A small text-conditioned image diffusion model, trained from scratch: norm layernorm.
Rows from block 3 of the denoiser of a small text-conditioned image diffusion model, named by matrix and row number. Rows with one number belong to one neuron. Each number is 500 + 40 x the weight over its row's rms, rounded and kept within 0 to 999. All counts start at 0. Numbers have three digits each. After the name is the row's rms in percent of the matrix's.
After each neuron's rows are labels from the 100 images, of 14976 (inputs lightly noised), where the neuron reaches its highest value: "peak at" is the part of the image that holds the peak. Only what is clearly more common there than usual is listed. The data: photos with spoken descriptions (Open Images, Localized Narratives). In brackets: how many of the 100, against the usual share in percent.
# fc1: MLP up (model.blocks.3.mlp.fc1.weight, 384x192), inputs 0-95
# fc2: MLP down (model.blocks.3.mlp.fc2.weight, 192x384, transposed), outputs 0-95

fc1.290 094:501488513498503479524495478432500423488509560501547441487541487561500492479554496580529480489487545456453531585507520586522553519451526476449445530523506523530496470581482453523506496483494511601532503421547469542539517552522488471523494519563569500490532498520486483532504495460428507417
fc2.290 132:485523531509507463532404474547446481446515513469515430513542493588476509491504513447435516517500518528473545401504517552476548521459511534519563536512496515599525517489510457461481503552448496515478522449516485466506501501453485501466424474451466515482514541537505497490537529600514510591
peak at: centre (33 vs 14.1)

fc1.187 112:555519459458498496468509472606471463505514470505456537510526503472566554530490490416524491546462441573464568478541519483503423542457504512504431412547525519457523499489452554537499536524483448541512548461402493552538527486425492512490495512454510480513541476538509517529545546546508467457
fc2.187 110:518497510530492500514495502402526519494472489520466518508523459421458533515513455591490476462462538454494572492531506511502536564485496483473534413547467507506549488490614578513477511492538526496459539495428463451508460494550516474507500504514447451484421499543505480538558522499525529554
peak at: bottom centre (30 vs 11.7)

fc1.209 092:489539495447507544489498461549519547511573492489520525514524527569483505506474595482448425477428485422551558451478490575476462484486439510503535428466563531476511441509490556536519567492429501500552469472515455445524550545442495492457522532517503478494456503491529502524518555477523569432
fc2.209 092:543490507576552459442484525460477494467445565474492543566507549532479460481518455481536569519591526525436563536480514486528475492475458449535516486499466505542477492523596473544543507480523468469518475472467452533464421511542505507532517496517486506481551455487496526483500459474560477576
peak at: centre (32 vs 14.1)

fc1.284 095:552530513512479452448458570486522477515435507501511478478491483513433440478576545418519475471522473478506503436447488496488502518473466499525537432497492507527451446554485417461488503553490512484524503423494520506514568515552524426545509462508480526490549507585421491475470524511569510542
fc2.284 116:554582512494487568464557472493461496496486547474488500517520521445550514487579513549526528468508493511502520566459395484486418521530476466468508466516512520418450506465483410526478547401507481491465516437488522506556504512462475545481485544496537553500477382476473475495465538442446531516
peak at: centre (34 vs 14.1)

fc1.106 088:460483549493520575514542492533449511506466454492505441522522481509502530494504582593475450518556488494495469571517473525521589484515491447590513532460507499452484458537531483485504484460449481586524517438538546517551463505450505447577501499518583492507502532519477458524475473525548456531
fc2.106 114:447534466499472488499496491490547489474514313502488464509486499546448508512485567445545512485557553547526475424511456508498506542425458539495485526479507504486504499481479499468513555545480537442465514467495525515538513518508486500462517507478414536469509506478470533513558420465432517488
peak at: centre (34 vs 14.1)

fc1.330 082:489461511543469437541467476507497524524476520508519497471500467571507474498501511491524499507477414455472479486493451478581541488463556547524555469490473486450459519482462512484471484507480424516478491489487530507454507554454508522409522511448578502441587504533567536527536463459512568472
fc2.330 094:545507466418520456509503493490500466522545546585560462578484475544465453412510474464494526417520532556502476507512517547597464425512497457517532510487541540492540386554562475461467516434484456515451487489458575478520480499524519523450508454521509536542466469425593470498490527489548496559
peak at: top right (34 vs 9.8)

fc1.203 112:474567478558523396465477459582473538472453524514528458524493489494480485540486479506513448473501495491498542461527461474521499474508506518506527498502506509460548542554473482457482496511529540527560473557524524528527515487578579461472485463490451503358472522466430477467451484541437418381
fc2.203 109:495454558526488471584490456500490475528541488474553461529507432459527501476459506500474454498491501490511554520531541503474450530468492472493496436401445523496510526546539482479515541470555474476516509479568473527481477556521532441473480465549501498706496503536568537481526521471506542467
peak at: centre (36 vs 14.1)

fc1.124 091:476457473508502503594450459460503487450493468489501421484519512436504509676501482437479470460488521466469491475474478475382485460462558533522523446501449535517482392486466454488522483488562525503492493447507514473434508525437476579464474459550501511514499484528518522534481521470494467493
fc2.124 099:497463519452469467514521492527493501499521501792486532515514463544481537643497558581517526523470487483489549507497482490481494501479536485478487482494472487487404631516474529503517468486532521475469458467474436537534552524506493403487521519485506487503472555523548458433512453530407486498
peak at: bottom right (30 vs 9.8)

fc1.167 102:484476539519448565489526445499477576511496484506456523419469491524565468507487527489471455505496527540527515505466456523623469437480517460500470579578507459481460421511505510530416482543498523492491520491490453465490489513448472497452504472501545453508477467470458453456475491523554574547
fc2.167 094:521495464501584484454474481530508544530509468496501551504516526504471514532467486561500572496458543430526536527421514521406481477529520576484505536599473557485409567460533511509387532446513489506506500503499497509499529525539589524555522550498508478498498483515461507463544497564466479495
peak at: middle right (32 vs 11.7)

fc1.77 081:512475531530472539518486471544631454512490431508510485518579518489544498472535480504510523468595503524509515554508457533503468477623516500494528515520502523500515455533488483486516494505535552514575497504467522513417468515467484463513543511509489465496506485534482529536594547482496505523
fc2.77 106:514509496479513550507550459492430395519499504478496499520535500482548547516478455446496476477447516495475488479513663498499530482370503511505508503475464516484518502518502544498514545516531470512461505474483474483399555460510536558484394493474489515488471483525524487462427494583499500441
peak at: centre (32 vs 14.1)

fc1.175 081:524501450476492427526522578533501513495549557483512445523558582476506503533533398601563494512631496484544521455478510458492455525479498518555494497547542555570491498553505520594483479464494524446515478500507498478450512484519461473528528482524473498520481559509456467554364449506548465532
fc2.175 087:513480490496445565516532567427489535446455408491510533497541479546543508518511507454535530466346478579496493540456483475507449492489471429515490503520527528564492490450494531403501493468539496421531496529473512523499512552493537501488505515514502487443539602525475493511602568457530494544
peak at: centre (33 vs 14.1)

fc1.131 094:540492546388557492406532534510499533560495474498488488457493512443461484542547528527514473466514486476478554556474545533524499495483585520480550518507507494561419513481513562549565496552508494471475508455467591497443554445495552501582500580509477485568478485514458541533542518499458507543
fc2.131 093:494546462482441486356490509485448537472552556504519478503485526453528447549499459484482504480532474531521538499511520552450495459428549492510493526485495473444415480420487572479541498467515538520500498478505613438592539453506463495461452500453516520530512541501445484471458513516558493472
peak at: centre (32 vs 14.1)

fc1.300 110:500464485534531524473476472460488462494394511493527509482473512551472521497416522489438469482410552400444484474520480519516543517570469470448502481475505458526532480511497535585491487478498538453489518480455494500491544491476518525459502467556473514525576511469511527505544431479477518593
fc2.300 101:410508441530515528513501501416545481517408513473497566510565472503489493503540516488465542531434515417543489580493475462520522490494550490534496464540553472477492507510487468492578464545475571551524534436541458430499412472527536500497528459540500544518524544467502484531523542422486533527
peak at: centre (32 vs 14.1)

fc1.323 091:484510550492478511530495473433610492509338522504508494521522485497530491509455488519527454527510566508516487591528513521532487527509490498526509551521467463528513504534532456501470487534610565561513552506479517570498494510549478474491490483526432465488596517536497529534523503476418486490
fc2.323 105:489497503478440519527562513556431512450642557524431557514509516543468501507448462491426526478611449527527541439516499535488448530555459501506441513541520506509507478517508458538473478447589469533554576508516515481446477478444510488446528541486555470482445512466507491530501352553528472475
peak at: centre (35 vs 14.1)

fc1.7 102:457464579460530479531517542504469539470517506515574476440499557511496509522522495492537536445482537482520490509595468591483509590515544495453484548412625495489583584495419530477472430416486454518493528443541520543475526462482465531520477473486539459508512507583502476491502497510523443481
fc2.7 089:489497518519524471528511580526477441425516484597516522530512555461524529541517548481521420534454438550540530503528477451464514587481427554486513480540500479585631441542534500509507457532539561502449473508476580478535524456561415450481492566501523427480477500527465521619524489516470514500
peak at: centre (34 vs 14.1)

fc1.42 105:547449510424460480449501483503458494542465500496544470471507492490579569421513454513493546599495514503465542491457528514473485421542507420531548553542546495511553537576514495524559499525548514592514540563540459414437523453524520496473502510452481574464454471537485505432517481500471490523
fc2.42 116:557440409555566537475507505473470494578551520494576486533507512447436538456457557494501499438508512491523498497487504536523513456556507570470459548577460510500578472398486517453522481444511438452481537500529453565535518449480471489513502524484499535556539470465496492398512479498529544525
peak at: bottom left (25 vs 9.8)