{
  "text_encoder_layers": 8,
  "text_encoder_norm_position": "pre",
  "text_encoder_drop_path": 0.15,
  "mlp_ratio": 2,
  "learning_rate": 0.022,
  "lr_schedule": "wsd"
}
Rows from block 4 of the denoiser of a small text-conditioned image diffusion model, named by matrix and row number. Rows with one number belong to one neuron. Each number is 128 + 24 x the weight over its row's rms, rounded and kept within 0 to 255. All counts start at 0. Numbers have three digits each.
After each neuron's rows are labels from the 100 images, of 14976 (inputs lightly noised), where the neuron reaches its highest value: "colour at peak" is the nearest of a few named colours to the mean colour under the peak. Only what is clearly more common there than usual is listed. The data: photos with spoken descriptions (Open Images, Localized Narratives). In brackets: how many of the 100.
# fc1: MLP up (model.blocks.4.mlp.fc1.weight, 384x192), inputs 0-191
# fc2: MLP down (model.blocks.4.mlp.fc2.weight, 192x384, transposed), outputs 0-191

fc1.350:123123144123122095110126101170156119069127147124081119104116115145121130134080131118130162087130141121138130142149153096122117109116138126142127112136127142108073132143078141114115141137137148096121161142137124162176099149114131130144102138143126113143127119141126177124138135100118103122108081173126118115141176162125133130134137144100141064127138115128094163141148097127116147169090117100139125132140101159155177154137093081126165151181179150161115133128161126113100153129142109114147059143119153107124089101118103134137122120077089118106065130118144097172127148161119127124
fc2.350:156122192121125151127113154144123138153187118130154202140124139110137108168176121098144092143131103131127145120120119137120125121145104115125128137179141135114135190189136172133111112117107129143118102099137148159152137106157122116130116142143148124074138149136143121120134124149086153109082144073137170110092154132158127141090118127149114072138139130121148142155115099121119152121124141136142123170094158133143152148116137095139144129140151161147132085138126140124128105109133133126139146120127130037128143096133135116093137145156092126104113151097143132205136104132120151109
colour at peak: blue (68)

fc1.183:141144137121126101124141107120118137184097139126146173131115130139146132106129110134125092156130109118144165092141121149144116160122105104156155130122149136139117147134107140140151146128117132141181143144196136150098113101109127157119107103118137185135133124167132110108128135084106135120155171153140131112132032122148116110166074094134136107108138106135153160141079154107085142107085125113126155143112137168150123099159111103129126135161198133131082143117133144141142127127093159096147139162110141142162130097104106147102131128166128163135171114134171104122108118156102134157
fc2.183:082107103132155118118096146154144110111107139132126158107106146138133122144134165110117121112150150125138116151136142095117115166118157137149111147123130140134124101153149110132149094121157133124159088141115150169133141145119106099144180092147151075126123129114124135109096101146160114163137109091138141089140024131180124132150101094135130156117138130133122154142160122091146144135166115123116151144114112104148116168085163162160078153150120152082086131138147193097091138151090085110127136128111126132140159103114148136118102140155138133143120114139098129129158112114188137140
colour at peak: red (28)

fc1.313:107171104127143109167150118145105148142088163132136122138121125133118162096184136137103158135118107136125132092080115146155149134134121137150141131122147162146094161191130109148131124098143188165147101170124121137135128078106099116132122120149134138140072137143084144114122130141092122096104119123154113124153097109152109157153155099122119127128145179171131133151119112133113136180096102116097101134136159146134121122143089153108118143091139153142158171141103133118135171149093129112073127113158101089130120128070142159124107125113103149088137145160089157113102137165140128098
fc2.313:106095148109126132153156102140112124104093131123124130126082146113144081145167129123156095137135134094124140165189119091126130136124142127131128144130168136127091115160153150120152081125134157147160127080102142138180112082122194128138120134131144100120186171113107095144127115108160125125109145127139166117135146101118142131148151093127154127149125097133156130124120127146129163097176135159173126128153137100145138153094120114088112157131162160128165120159126156119158158166115113118176146102119151136145152124071129149134147168110100156111169113159169139157120104109100159127
colour at peak: black (46)

fc1.363:120148154085155146106155167099126120109118158125140153150101124118111134110123153104120165144079121113112119126129092129061118123083140182112140146132193140133155142161108112133096128139113180155138132134136123151117082132080130154140115145158126131121187114089105132105125116123146124172143117121147087122103165107158102125092139118118133159165117157164091117127150164138164150128117134117091102091122098148104121111164099113123108126095159117109129118126110123127112130100084080107085128146175111098176116128134113131137127120119127107144129167127131126134189175141148119136
fc2.363:127130118122147144139161114124122111109132088116135155086176150170102135145139176115111107116186123098130125149129166134169099155178130156082176163123157129144156105138135130133092113105155107133168134116135133147138146107113148132113100152173123103132136116105101132117116119122116108078128098124123138101151140115090131119108104123120142153095108104157097111107111132099194134105138125123166117128124158126136121126093098133131136080121119097175136143142122151151068136079069114142154127112106112116146129128127143127084105089134101128159158159137114136123050124083127130135
colour at peak: white (32); pink (27)

fc1.10:131134119155158160144116107101159112142171128126161114166089149139109121125122145141096139114018078123124136110106118131154120129139148093150116115109160144116130137104141154151102147124078121145153150105155138125102149099115139154114165116144119144104144054143134129128152187135167129173110100113124120155150116109097121099129107105130166136114130131136125176122158118142163111107131141118135106117107075175128132164098135159105162113157079151128150112143117112090150146116095137138123104099115119105132097150104118113164152083150129135109104135137107105151119096129124142102
fc2.10:137117138121119118155115173122117083127116152155132113109139126117114105106105154141139157137220146087116120120108140148125188123122127128114169129107081132161150158112066134095144115140169138118126133152121129126119133142124136171137106141133071141129103092176139105117165093175187138135124155170102147114158124151139133110105121132093146143149159133136124120138109147141150173113131110119121129131122123104131132143103170101130118124122086120136120119104124130155149128123093097168157117130188113128101120118154100144119040114137120137115130116154146111136174129107093139169
colour at peak: red (30)

fc1.20:111128138179119133116128102126148096142132134131105136085101117104128098137168121170150095133132133093135066141119093144121118081117110128134149136132157102135144083132188164131127086109154135121113132097140087116124168116121129068109103085111153134138116162112096155138132139105105150102085134141078147164138138125129141126123139129149119132136124174160128149103105111139112140080140158186121130116096127131142153147133090122110156146119158114142128148085128090126130106133134115132151126132117124135067072106152085094117085145133151137107104076151128085164098153156124121121
fc2.20:113198136104156119113136109099096140104127127138135119118143142114122113168103146107146121103121117114141128129125120086124128171128129159139128149070089092123199163145133130128121138126113122129129111123080149156105137121142128120149135079101136091155164138117153070096095176121146130152113136118139145118118152127130153126170137082103137143165125105233177113131137191139108118110164129153111102109095149131118106090135130156146132155123133145132132084126088125124140154143133170117127115146124117075135146159119116112106122110145155125102145138137118098138133164142133138158
colour at peak: grey (60)

fc1.213:122078139127087162134120171112124139160121137125112099109122166129142131141127132130117140150123126146151126132171112133095097130151144128125115147128092123103147143091134147141139130126145197156104126121139097129124120139116115072105122078161125137102152139142128059104135149146169116135166147128064123108158128143107098121124117122139138136151112071156143132110146139046121155109085132079111112157140151118118136147046099145162119112151118087113126077129149137129146112153101128092156115121128133124160136140141125158151153159091111125141150144153118122165123151086132151112
fc2.213:101107177173124171147120185130144123156152113184104116105121177145114096133118132130132178139139156136134138109168141138136141123136126126107121112140160098143169132123150178140112148129147130133101160169172096122090073121137162083132135157099132132153149158163133103101119157117168158166139136110153123118119100119119147143155134112072089121157118115122110121106124091177147135143126137098115158077115129149139151112081122146122135124108122168137133148142078117127125097111113136130170136122129110158133133124116110106115132135143073107107088152139132113187106095133109158143
colour at peak: cyan (53)

fc1.203:119169169102123149154104171164098114139105088131161103153116098141109101090164120072112106128157120139135166113114128124081132163139136119101143093140143109145127107150097126098100130106184129099119106123102163148127135169125113156111167139133118143148123078131136126125105117111101163123128121059137099119134121103126065153092190122106104112119138097106104121167141110162136116136135101131142132129089126115160102160125118120146111118187120084149128139132149155098166154121117143136112114104096141121128109154149124121135172112140119106130147077151134096136110111117087108100
fc2.203:146134116144125098141137094173145163128080111129137126134153134113141091142173107078162169125136138132167143091139119110173123147140106121120123113137127139095158122107167107159109148134127117118123129145112106086137158153130107120143133108125135114127146078148086164123122125140098190139144168185127142116154109150159128163103180136114112146150147111164092173175120125127134120124146139144126094100122127160145158104152112070123130103165086111093114152089136117084142148118117127141133153118150140124118110160128119124119113129132063053138146110128157127131153118100095105133
colour at peak: blue (32)

fc1.127:139090109164110101176101128130125142167153097123108097110199131155153147130152109098112117109134094160142140126090165121181114115165142087150138108107105126157040105113138127126132147125159091129110139143154156152117148119145118119106155106102123156143082127138120130143147135124124092079135131102135165134139081110105142160153134148123116088105138120105129139125145140138063143157167094129136141149151143108093120139111124143158131112168060120149125133122136124110146136144130158129174116141126169111121133125106137162120115109098113159112136120149100144109070088129121130117
fc2.127:119179136140132121184120141153126133075169128134143108180161109177123130127151126085112154134112131105126164159134140123124129157123122117110154121164111097149084123126125146160124126101076046129171149110150139147129126113156103174114137139108140097131180130142145071093137139120134091116120157129134096124126102132113119129149101124134136123084127127116115144122127119142132154146067124108122117167093140140174152103184148108136124114130128144143141154151143126160115108118119094127090115129124124061123115092084105133134103097102126134135114113153109147108116084086124164120
colour at peak: pink (31)

fc1.188:083118163078116076147096102117107129099082123135099090149128100073106185084119133129149114123133149130143194133117129099149161115112133136166130131115137113154149162131107143174119128156085115084113105107119149148103144145164129146157147151142132127136107123137158191161130125136135100132128101124107177166117150138118127134134150106124128107165127142140156095069099134110115159086159121141114105098094150126198134136125138149108095134116149109133125123138122147104124095140139142156146140122138161130135131166145112168137127118148090103133117162102134112099141112140123074136
fc2.188:150153106071147116141127107108128120113103141187129094128132111134098073091087124124132092133152130130084116114118123133106135115108128149143149123130168131104131086097142132128110122113127124107091116116090112150174146152152125172137126102166126101106152103110168129133119091118136127138142107138085117142126159138139132123146134124105125113072146079152119157123109117083131145164119128166150098125133120157145096160174118113125070146159155084161109129091109136075143116149131100139101148103101130112114118184098091134147112126139153146123142057132116128148125158146132086095
colour at peak: pink (34)

fc1.254:081111120138170147148164118114127114118138150126132109106124109122111133140134081078095110129143151159148057142109122149129135111149125130127120111152134149134107135119139105114128112144099145147152117130113139153126168096125122128150194156094166115109138114124117123099154162121104148107129100151128136175108097100117120115147121127113112092114084115144059131131064122149147090155114121124113119113121088149118153142143150144089122154144111136138110082126146173165082114110098191107133146146158170132105076122127144133123183073122121137167162125111137135112158120106104107121
fc2.254:103155125132107120119083120103106136157166172117124121110143119101099098102115114110112156132125122129136102105136153101123126149165141128119099104165098069099131104123168139132182149125150133136163130134122108150142097089105119131099121130092095091123108130117122153147119138124115177128187112122131128089103163116109117106149090138131143120106131134157181148135128185129095128126168138126118094123136123124086105098163110126132149175147135094109148069192098115132167116108100142131093172148121097130104119132155118131107124116111151135141131130125138148187133163167126167167
colour at peak: pink (47)

fc1.78:138125085156110109133135106086098112096145156143119170145146132078112159140160131103146145128141156113146104107101134107110127135163140168152139104110110148123125155159097143117128141096084117157103142141128135109157116185133141138049138136143125122157152192120107130119126141143109089087118137126090134127154122100126115126120157141128101196139116124128127105101153100102155178182143150128116140116133117108162153140115079075149120116144147118140097105102149122122122149132103117109126153096132122181160108095148162123160089123128140132077104137176107140141124136105105139104
fc2.78:148094153150133146079117129129150132091167128131146051135116089148127117113124116108109122148125153135125107140108143144141138187142116117132118101108086169138186143145125082103155120107121103128137103131089130123117147080108126114134128152149122133062129137151149144164120124137124134125127147116086172117121135128114178128066101146195131215120113079119135143120124115131151156097093142138156121150168144115126156154122125138125128123107155148117102131130144127128128065126126124118119097134121111124099122131168098097157114143132157125128104159150134108103128173104109097145
colour at peak: green (40); blue (28)

fc1.240:123125117149133150111104113151132110123140088126133108155121102129144121175107158104112134131158116086181125108137133129107171130128115137142141158133171107099137087107128081143158106130133101099104122137147153112129116059128110134096128166128147074151102116135128132137157119114139150075134091153093101157139105151130184180116164114116158105157125109101111077123120132083157132127147122135156119102086126121101129087091138117177116072119136127156128131119147120173102132115125129126111105146130142105115117135141104176084106152164162085126162113164117124158102143161138144139
fc2.240:107125129179150122147075159136123136137152122157094092103127143111086110114135136114135117133122104084098119144119109139156155144080158136134134134095160148097144134105117167136130140129123120129099103105105112102121119113104167116138174155126143155131139064098142117112140133156152142184111120087097121113112114124104074153128143110102156130137070150156133124101116164113171145116125135134132128128125131152129113105139099147059109215131134127128133098102145103163084134120115108149116129129150132105142092156132160149118158096127173097120141141149083107120145151150173135117
colour at peak: brown (66)

fc1.23:115134119132118158153126161078152143133123133125119126102090124124164126143117165124156152138140068101137136141116155192117126127126139127107177144144142115147119131124110117143117159170076123126123107162111127147096183161144111123094133152155145140121149165106117141087162089185162138120110123139125161127174097133127156115156137118130118140137104130135087135133116165156157119122136128138148152114105195140119123114119085124140180102149096148132134143117100105129147158111136154182107065128099132097103106119139144141070132114110109106166157126116135134128167101116099127080
fc2.23:131116116152170157113143104062129123129098144123147154125115121082151147151098127126127082104103112154084176109136129061146125127097151154149130148101122136137149101127070160133127145172130131153066137113141141121107055162152147112135145129152155152133118121120128128144123117133145093133079178127142087173117118124123094131118177095125138148149124122144153117142143118122116083145127129125120144127079075146130130131118142142136084122125126122098138130133160143113122135104133161123133094105118096112136167102109127128110117144067136065103160127109126155123121126139175110117
colour at peak: orange (36); pink (27)

fc1.267:116152089127137133115125129127090114151166122124096120131111068147112181143099121130104092088147125120143143105124100145095136121114110163135112143121125122106130072149134132149115101150136120139150149103132155098116119099077109152119134151142152128131121148114128186182137104145142164100168146073120085128127084152125170164108125115143127098141124099076121126118113109130153146112186112136125123130114114125114140135101136120137142125077126133141138191132138150153124105110118125144134099151150148113152088129076118125077112132162163081103107095116115159167128156133104187145
fc2.267:155123153178174126137103125102179133128105145138141130092108177137110112135121117096130139124100116113101112127129177107167113140134152122163118109143101127155109172124124128113120149139133133159134129151120162094159132125094142106145142117129121134119117124145148142139151127141153132146136155127131183157120130081105129155176108113148121105138098140114119165105180110156163178122123142090162128140126102125098109125129092097134139142094122148145169122096132132162085131100134113185130173112117180094161132110087128102074165083142137101129093152113112067096164143125124146124
colour at peak: brown (61)

fc1.197:107141084126162122171131143129168123140156166131171090136146144170132174117125099131103132148140141160105128143131114154147103157132116103140152120140128116140152139126153157116115103120121124137145111061170114144149100157151148089126136113119128134077159126121129090137126106133191128147150143160136138124120091162128138161126157095192196167148150140143150133133112161128136138194140122126144153100129124171160151078120120084126172111165160141116133170139142121140126139130161130146133084128172150135158109126112126124138127141152167130117123117134131106119152125085181129143
fc2.197:120149184094127134167111112128115158155089135208084205120119146117095062173123105116163147091128115153106144157111131098125141145123133100126145128145144153110128135137092112113098151096159126094109142157164160111106163117117142125131113110146110121186121105132171155118122146135069149100140105083121147121129091120117116146081123100153158152125151127117130135123151117118143138086081116124102136103128125125164156165120149147151131160153103115124138090145133125128135147087148144147139162140121140111134159150122136129152116134158132150110136106138123142143130106193147135124
colour at peak: green (33)

fc1.352:097117127140114170146145162083168129125128128128139124107154097102155128128143128105174131113125085129073136126141181176136120118156139122140112130095116131121124136138139118154115138162107102121130114145114129140079174138141144125155114114130153154119133052110127130123132116139172146124115148157115132135200129109142122143142177114118146131104089122125086127124184136145093159128131127142113155127115149164137151134168141121165120162136126157116110141111162116151084111058070165126137112102077168159119174137138128143094116135139085101141129114142084121130133117124159138157
fc2.352:155112126125096194158111109129172135143135143134135112147160147150162133137109192145125095131114137161101180116122132128123081121163115112119153132146104151091134130111159138128111112151127118156119151110108133118106121133143145110156164143120138110124105195162127123138201098136085159050115130139105104124157121164150122153137108113146156109137160131124105124113173142138113139139139133138086129130134087119118125114084129138131153148107144151173118148084137139119122126178127141136123171133119124145142154140129152113102162145100113147168155104146101102119158085118090136070
colour at peak: orange (41)

fc1.351:094107093168145114129098138121128146088138131140123131063135155127100181152134103171140099046125135131160128117124159130106157140152142128137095111127086136150153162124138092134119139148094113117128168143143133090107083139148133130125106087147113147142112129165140162110112140170139119123143127151146106120080143151114121091099096120115126145116132095133106110128133115102136109082095078162089077091150097129159156076111162158121144136109129107134172128117160132090161143154125147127112102125120109156162140154136119101104127083124124109103164135112099140133134149149145110111
fc2.351:094110162185149102130127107109089151162118141120145127163125085150136100076135116142126116193125111138118145127153114141140134163116117143117133121133084115109175111125120143154106149153188151135124107085086135107134149142148095107119132118137138122123139125109162063143116153124089131122135118110146143143126124090131125083097140114130119141140154188141108105145143152114139077181143145068111051097155153124153133161166142079119106119113130092129149146115137132131122124115151109116129120121136105108172141147112101135136106131129132111097121134184121086162136122125123094119
colour at peak: white (28); pink (25)

fc1.262:123112146125133131163101094118138144116087125137094109180156137126162141142090116120129128159131102166140129142131127126045151175137128127128122161155160121132102134131162140147091142210143086130103083133152122155134137124109112129108123073153180134140106163149083119099155117118174159138152155102141153123128098130139109090135138153154110114090157162138114113166138141114109136162162141138126129153100119147108103126127123104159120118173101152132091149124133118146147149142122120113128150159144135084125107124171129072160140116151104113150113097142129171130109122160115095112
fc2.262:130177161123172102131128090112101127058134112138142128095147109130155125079103136139122138141131180126115121090134138098121121113131125131155130126151151101110119102127141145159103122145136110138168106141191137047123106140157099135105143098117131141111140131158116130151128131106109100120112175120091106115136121106139135135137067145119153073106103163072173127112132162122152092079142108120154103168135133116164117178124108164115119121181112140119116136092141129122131145135120123132100103130136117109096138119131129111082140148161139157103158093132114111101105125110112178133
colour at peak: white (30)

fc1.286:145132125100139147094125131127108155139107141121123127169133118149114134104102156115162127054133097126166156141135111122095110160146091106076153107112128127140128135154170094098157111085133129138111123136164145125139125160181107114100147128137072146144109143073089141148120133133124134097103146135078133118133131093150136122115087125151100113135130107121095111105077172159138097174132109137131045091062107143128116123161127118137104123142147105133122117103127137120133096125092127107132164100123134118110114104114087174132125132153118131137087146144124093147123160111127090110
fc2.286:117137142092137107115127146171136098108128123136165142087109168102117153156117140133097142195106122114114098107132127112133130124132165059098132123136132161115142098144114168154122156094133138150103144126109104119132130158178153160151136151166075130122156134147125109127118155128124139157105151147061118129130118161110129138117092100140089110128143164124105101126168152174130103093130136089106077113063148113110113148095134150130118130107155105135115097155130130132103086093098128141133116167137131143118137154133175152122129127106092108150087175131111168102127119159135100134
colour at peak: grey (70)

fc1.306:113098075180129136140075124155119147138119113121124125134106112096107100115103151120139135116108156129148150068140130132138157123123165119117135137175122145128139108149129134118115106098097162120075142124107117149105134114141119130131146110130132111098111086136134170114125161174120138093114128149109133163061166121130114100127115105124139144111181089095141139136085149157124130101131106147103113127177140159116144094132141135121194108136113140135152121103172093105165119080114141084151145116110107108134134124127079128129093111088117122170110094105102079121194125138134135134
fc2.306:157129133083125108116086139117118092129130183128139085163187100119170132142124182142147148114096154147151132131103137104128199148147131102102125113126132119142125145092120146097144133145153114137121132123117128119146153091093130120110142125105126105107125113133103142080122069109117121144105155123133151116199150144101125152128145121138148144137149113110146111104165141119098139131149101130185139152112107138131123126123149121125168119104146165154121121084176148158166124083118116141172065124147123123106113123142109142104134144100104140093097124136179130133079157175135115162
colour at peak: red (28)

fc1.106:104158145118167184126122114099141100118112146134115135131115138099127101137107100135122185158141128132120134097146161126075118142125118117153133127098124157176105123116120142161136157085143124128126144111119089146136156161101118133151107140145121125079103105119111093124151152160143106158120141070110121103070140114104101129097099122132150151120077114135096108144132180076143125131145098135072132124129204143144142130141144108092126132121126085136150128163121154078139125136122120164147085099117174156125144094104106148111102091139102146133164135123084153129110130117114155147
fc2.106:127087106104136126121124174108133118153094136110094129103140119144145188113071134161154074074118092138150143159079131148117119111137152107129151118204116141151120177126118123103137134150096143129146134103102148163151110180103089144120123147133167131154131136144121132117132123156100094113158103097135128124110117103129159180117130098105164116158127117119111136135177139100110085120107146112127155145132110097113094126157118140133158126083152112142105145137147125127102100110114115133075094133126112112110129112116072156140144117102173119139114155114102073129143143137149092139
colour at peak: brown (62)

fc1.38:118149158149100103158113128160125164115129121122121168085134148171125108142135111148098181142147115130170138173103144121115145141127130136088101103149162118113101081119116122124132133135095106113149125077102124145101107148192107153143134177132115143125111130129152104088160092139153089140115125123120157147117077155113132117127153158142081116096106127113097146125097152110130136154159161094137121113168099110151150131112140123159153111135122169115181127093149087137116119145114127106127141105124155182151123166144107135163103146125102168144128098118165162167135124115110108074
fc2.38:132095130120141117129118099090132179123144116180119090147124086130140140107146150128095119104134119129139087104149142109136136123138091150172153099156148138137102103135074145133111106087146084121086166104162157102125123129100046132131087135136110142115122150139116093150123083146110135131107090149179141099119097168113145117132120161119145149078152112106135138111156095171104148077118125147159091103112093112140105114107105108108118120122132120134115139147139129141140126136135120135097143138148118085068139143109119107150116139091173078146119140126140155159114144158140138092
colour at peak: white (49); pink (28)

fc1.65:122158125133140158134140137101134137145121066130142147103122141145125131145115124104110154108116121152133164099124123120122150155106102118138116113137148230170107134150178108147104132141131087075164153112146137115106128151098107144120102166128177118075122100131126135133143138076124132178088119080160177177093108108113087125117096130144139133114127141129113124132130142167140165157120124134137123064110115094151099117125127128110131127130132169161142108131119113112121114117102111175132133103188164127168140117146108133154130127126154122136133123127150134137122161145155151183
fc2.65:133096178117127131122133146150165099092129145103060099132122119096101111109118112083156170131133134131086120132178139147106132102136092109112141130130150120122161163197137189127117112088137111134127125100096107149153126113080122117146154126114117128163147102112140105096098114144136142127201137131109079123131090160102138152150152117122105127114115080143139092136121129160116131112101100123134113024147129145134121151124128107130150122062141109123133148112108132146134150127131134127131122117112106087132110142135109129123091113181155156117108136116129117146147138118139100125
colour at peak: brown (60)

fc1.149:175138125118107091125092125143155098128129120135110138147103133099150124113115137186177103118158102070097157133137146131115203150089150113152107120127149121130146097124121140160132162115125110116107118138115095096110125160119111108106087139153127108131094166114126168119117112119163098109067136146123142105154126163155107128137133133137121112131191130113113139141133164117193167125126144141102148124092119142168142122131084126149138149122091109140112162135116085066139156137135135111149106129119059136129113129123101113131129121113116103092087112118113185133132149114102143096
fc2.149:127106132104157151092151139159124114063116097138115173105113121116135132134153102115150066135162163154127130124117124204146115148123079136136135122165135195127151181155113145147141128131139129119135125100117166108112142123149106136132154116122128107105135102158132122104127133131134099127102098139168103142150156179156158127145102143135130121182138131114117122122150107087145107123072116085137132164121131098161153176099161121125123148133120131144180164129163136174118161151135132126090099112136165119098135105102133114152125135144103151132143152150127151096107084115143082124
colour at peak: black (40)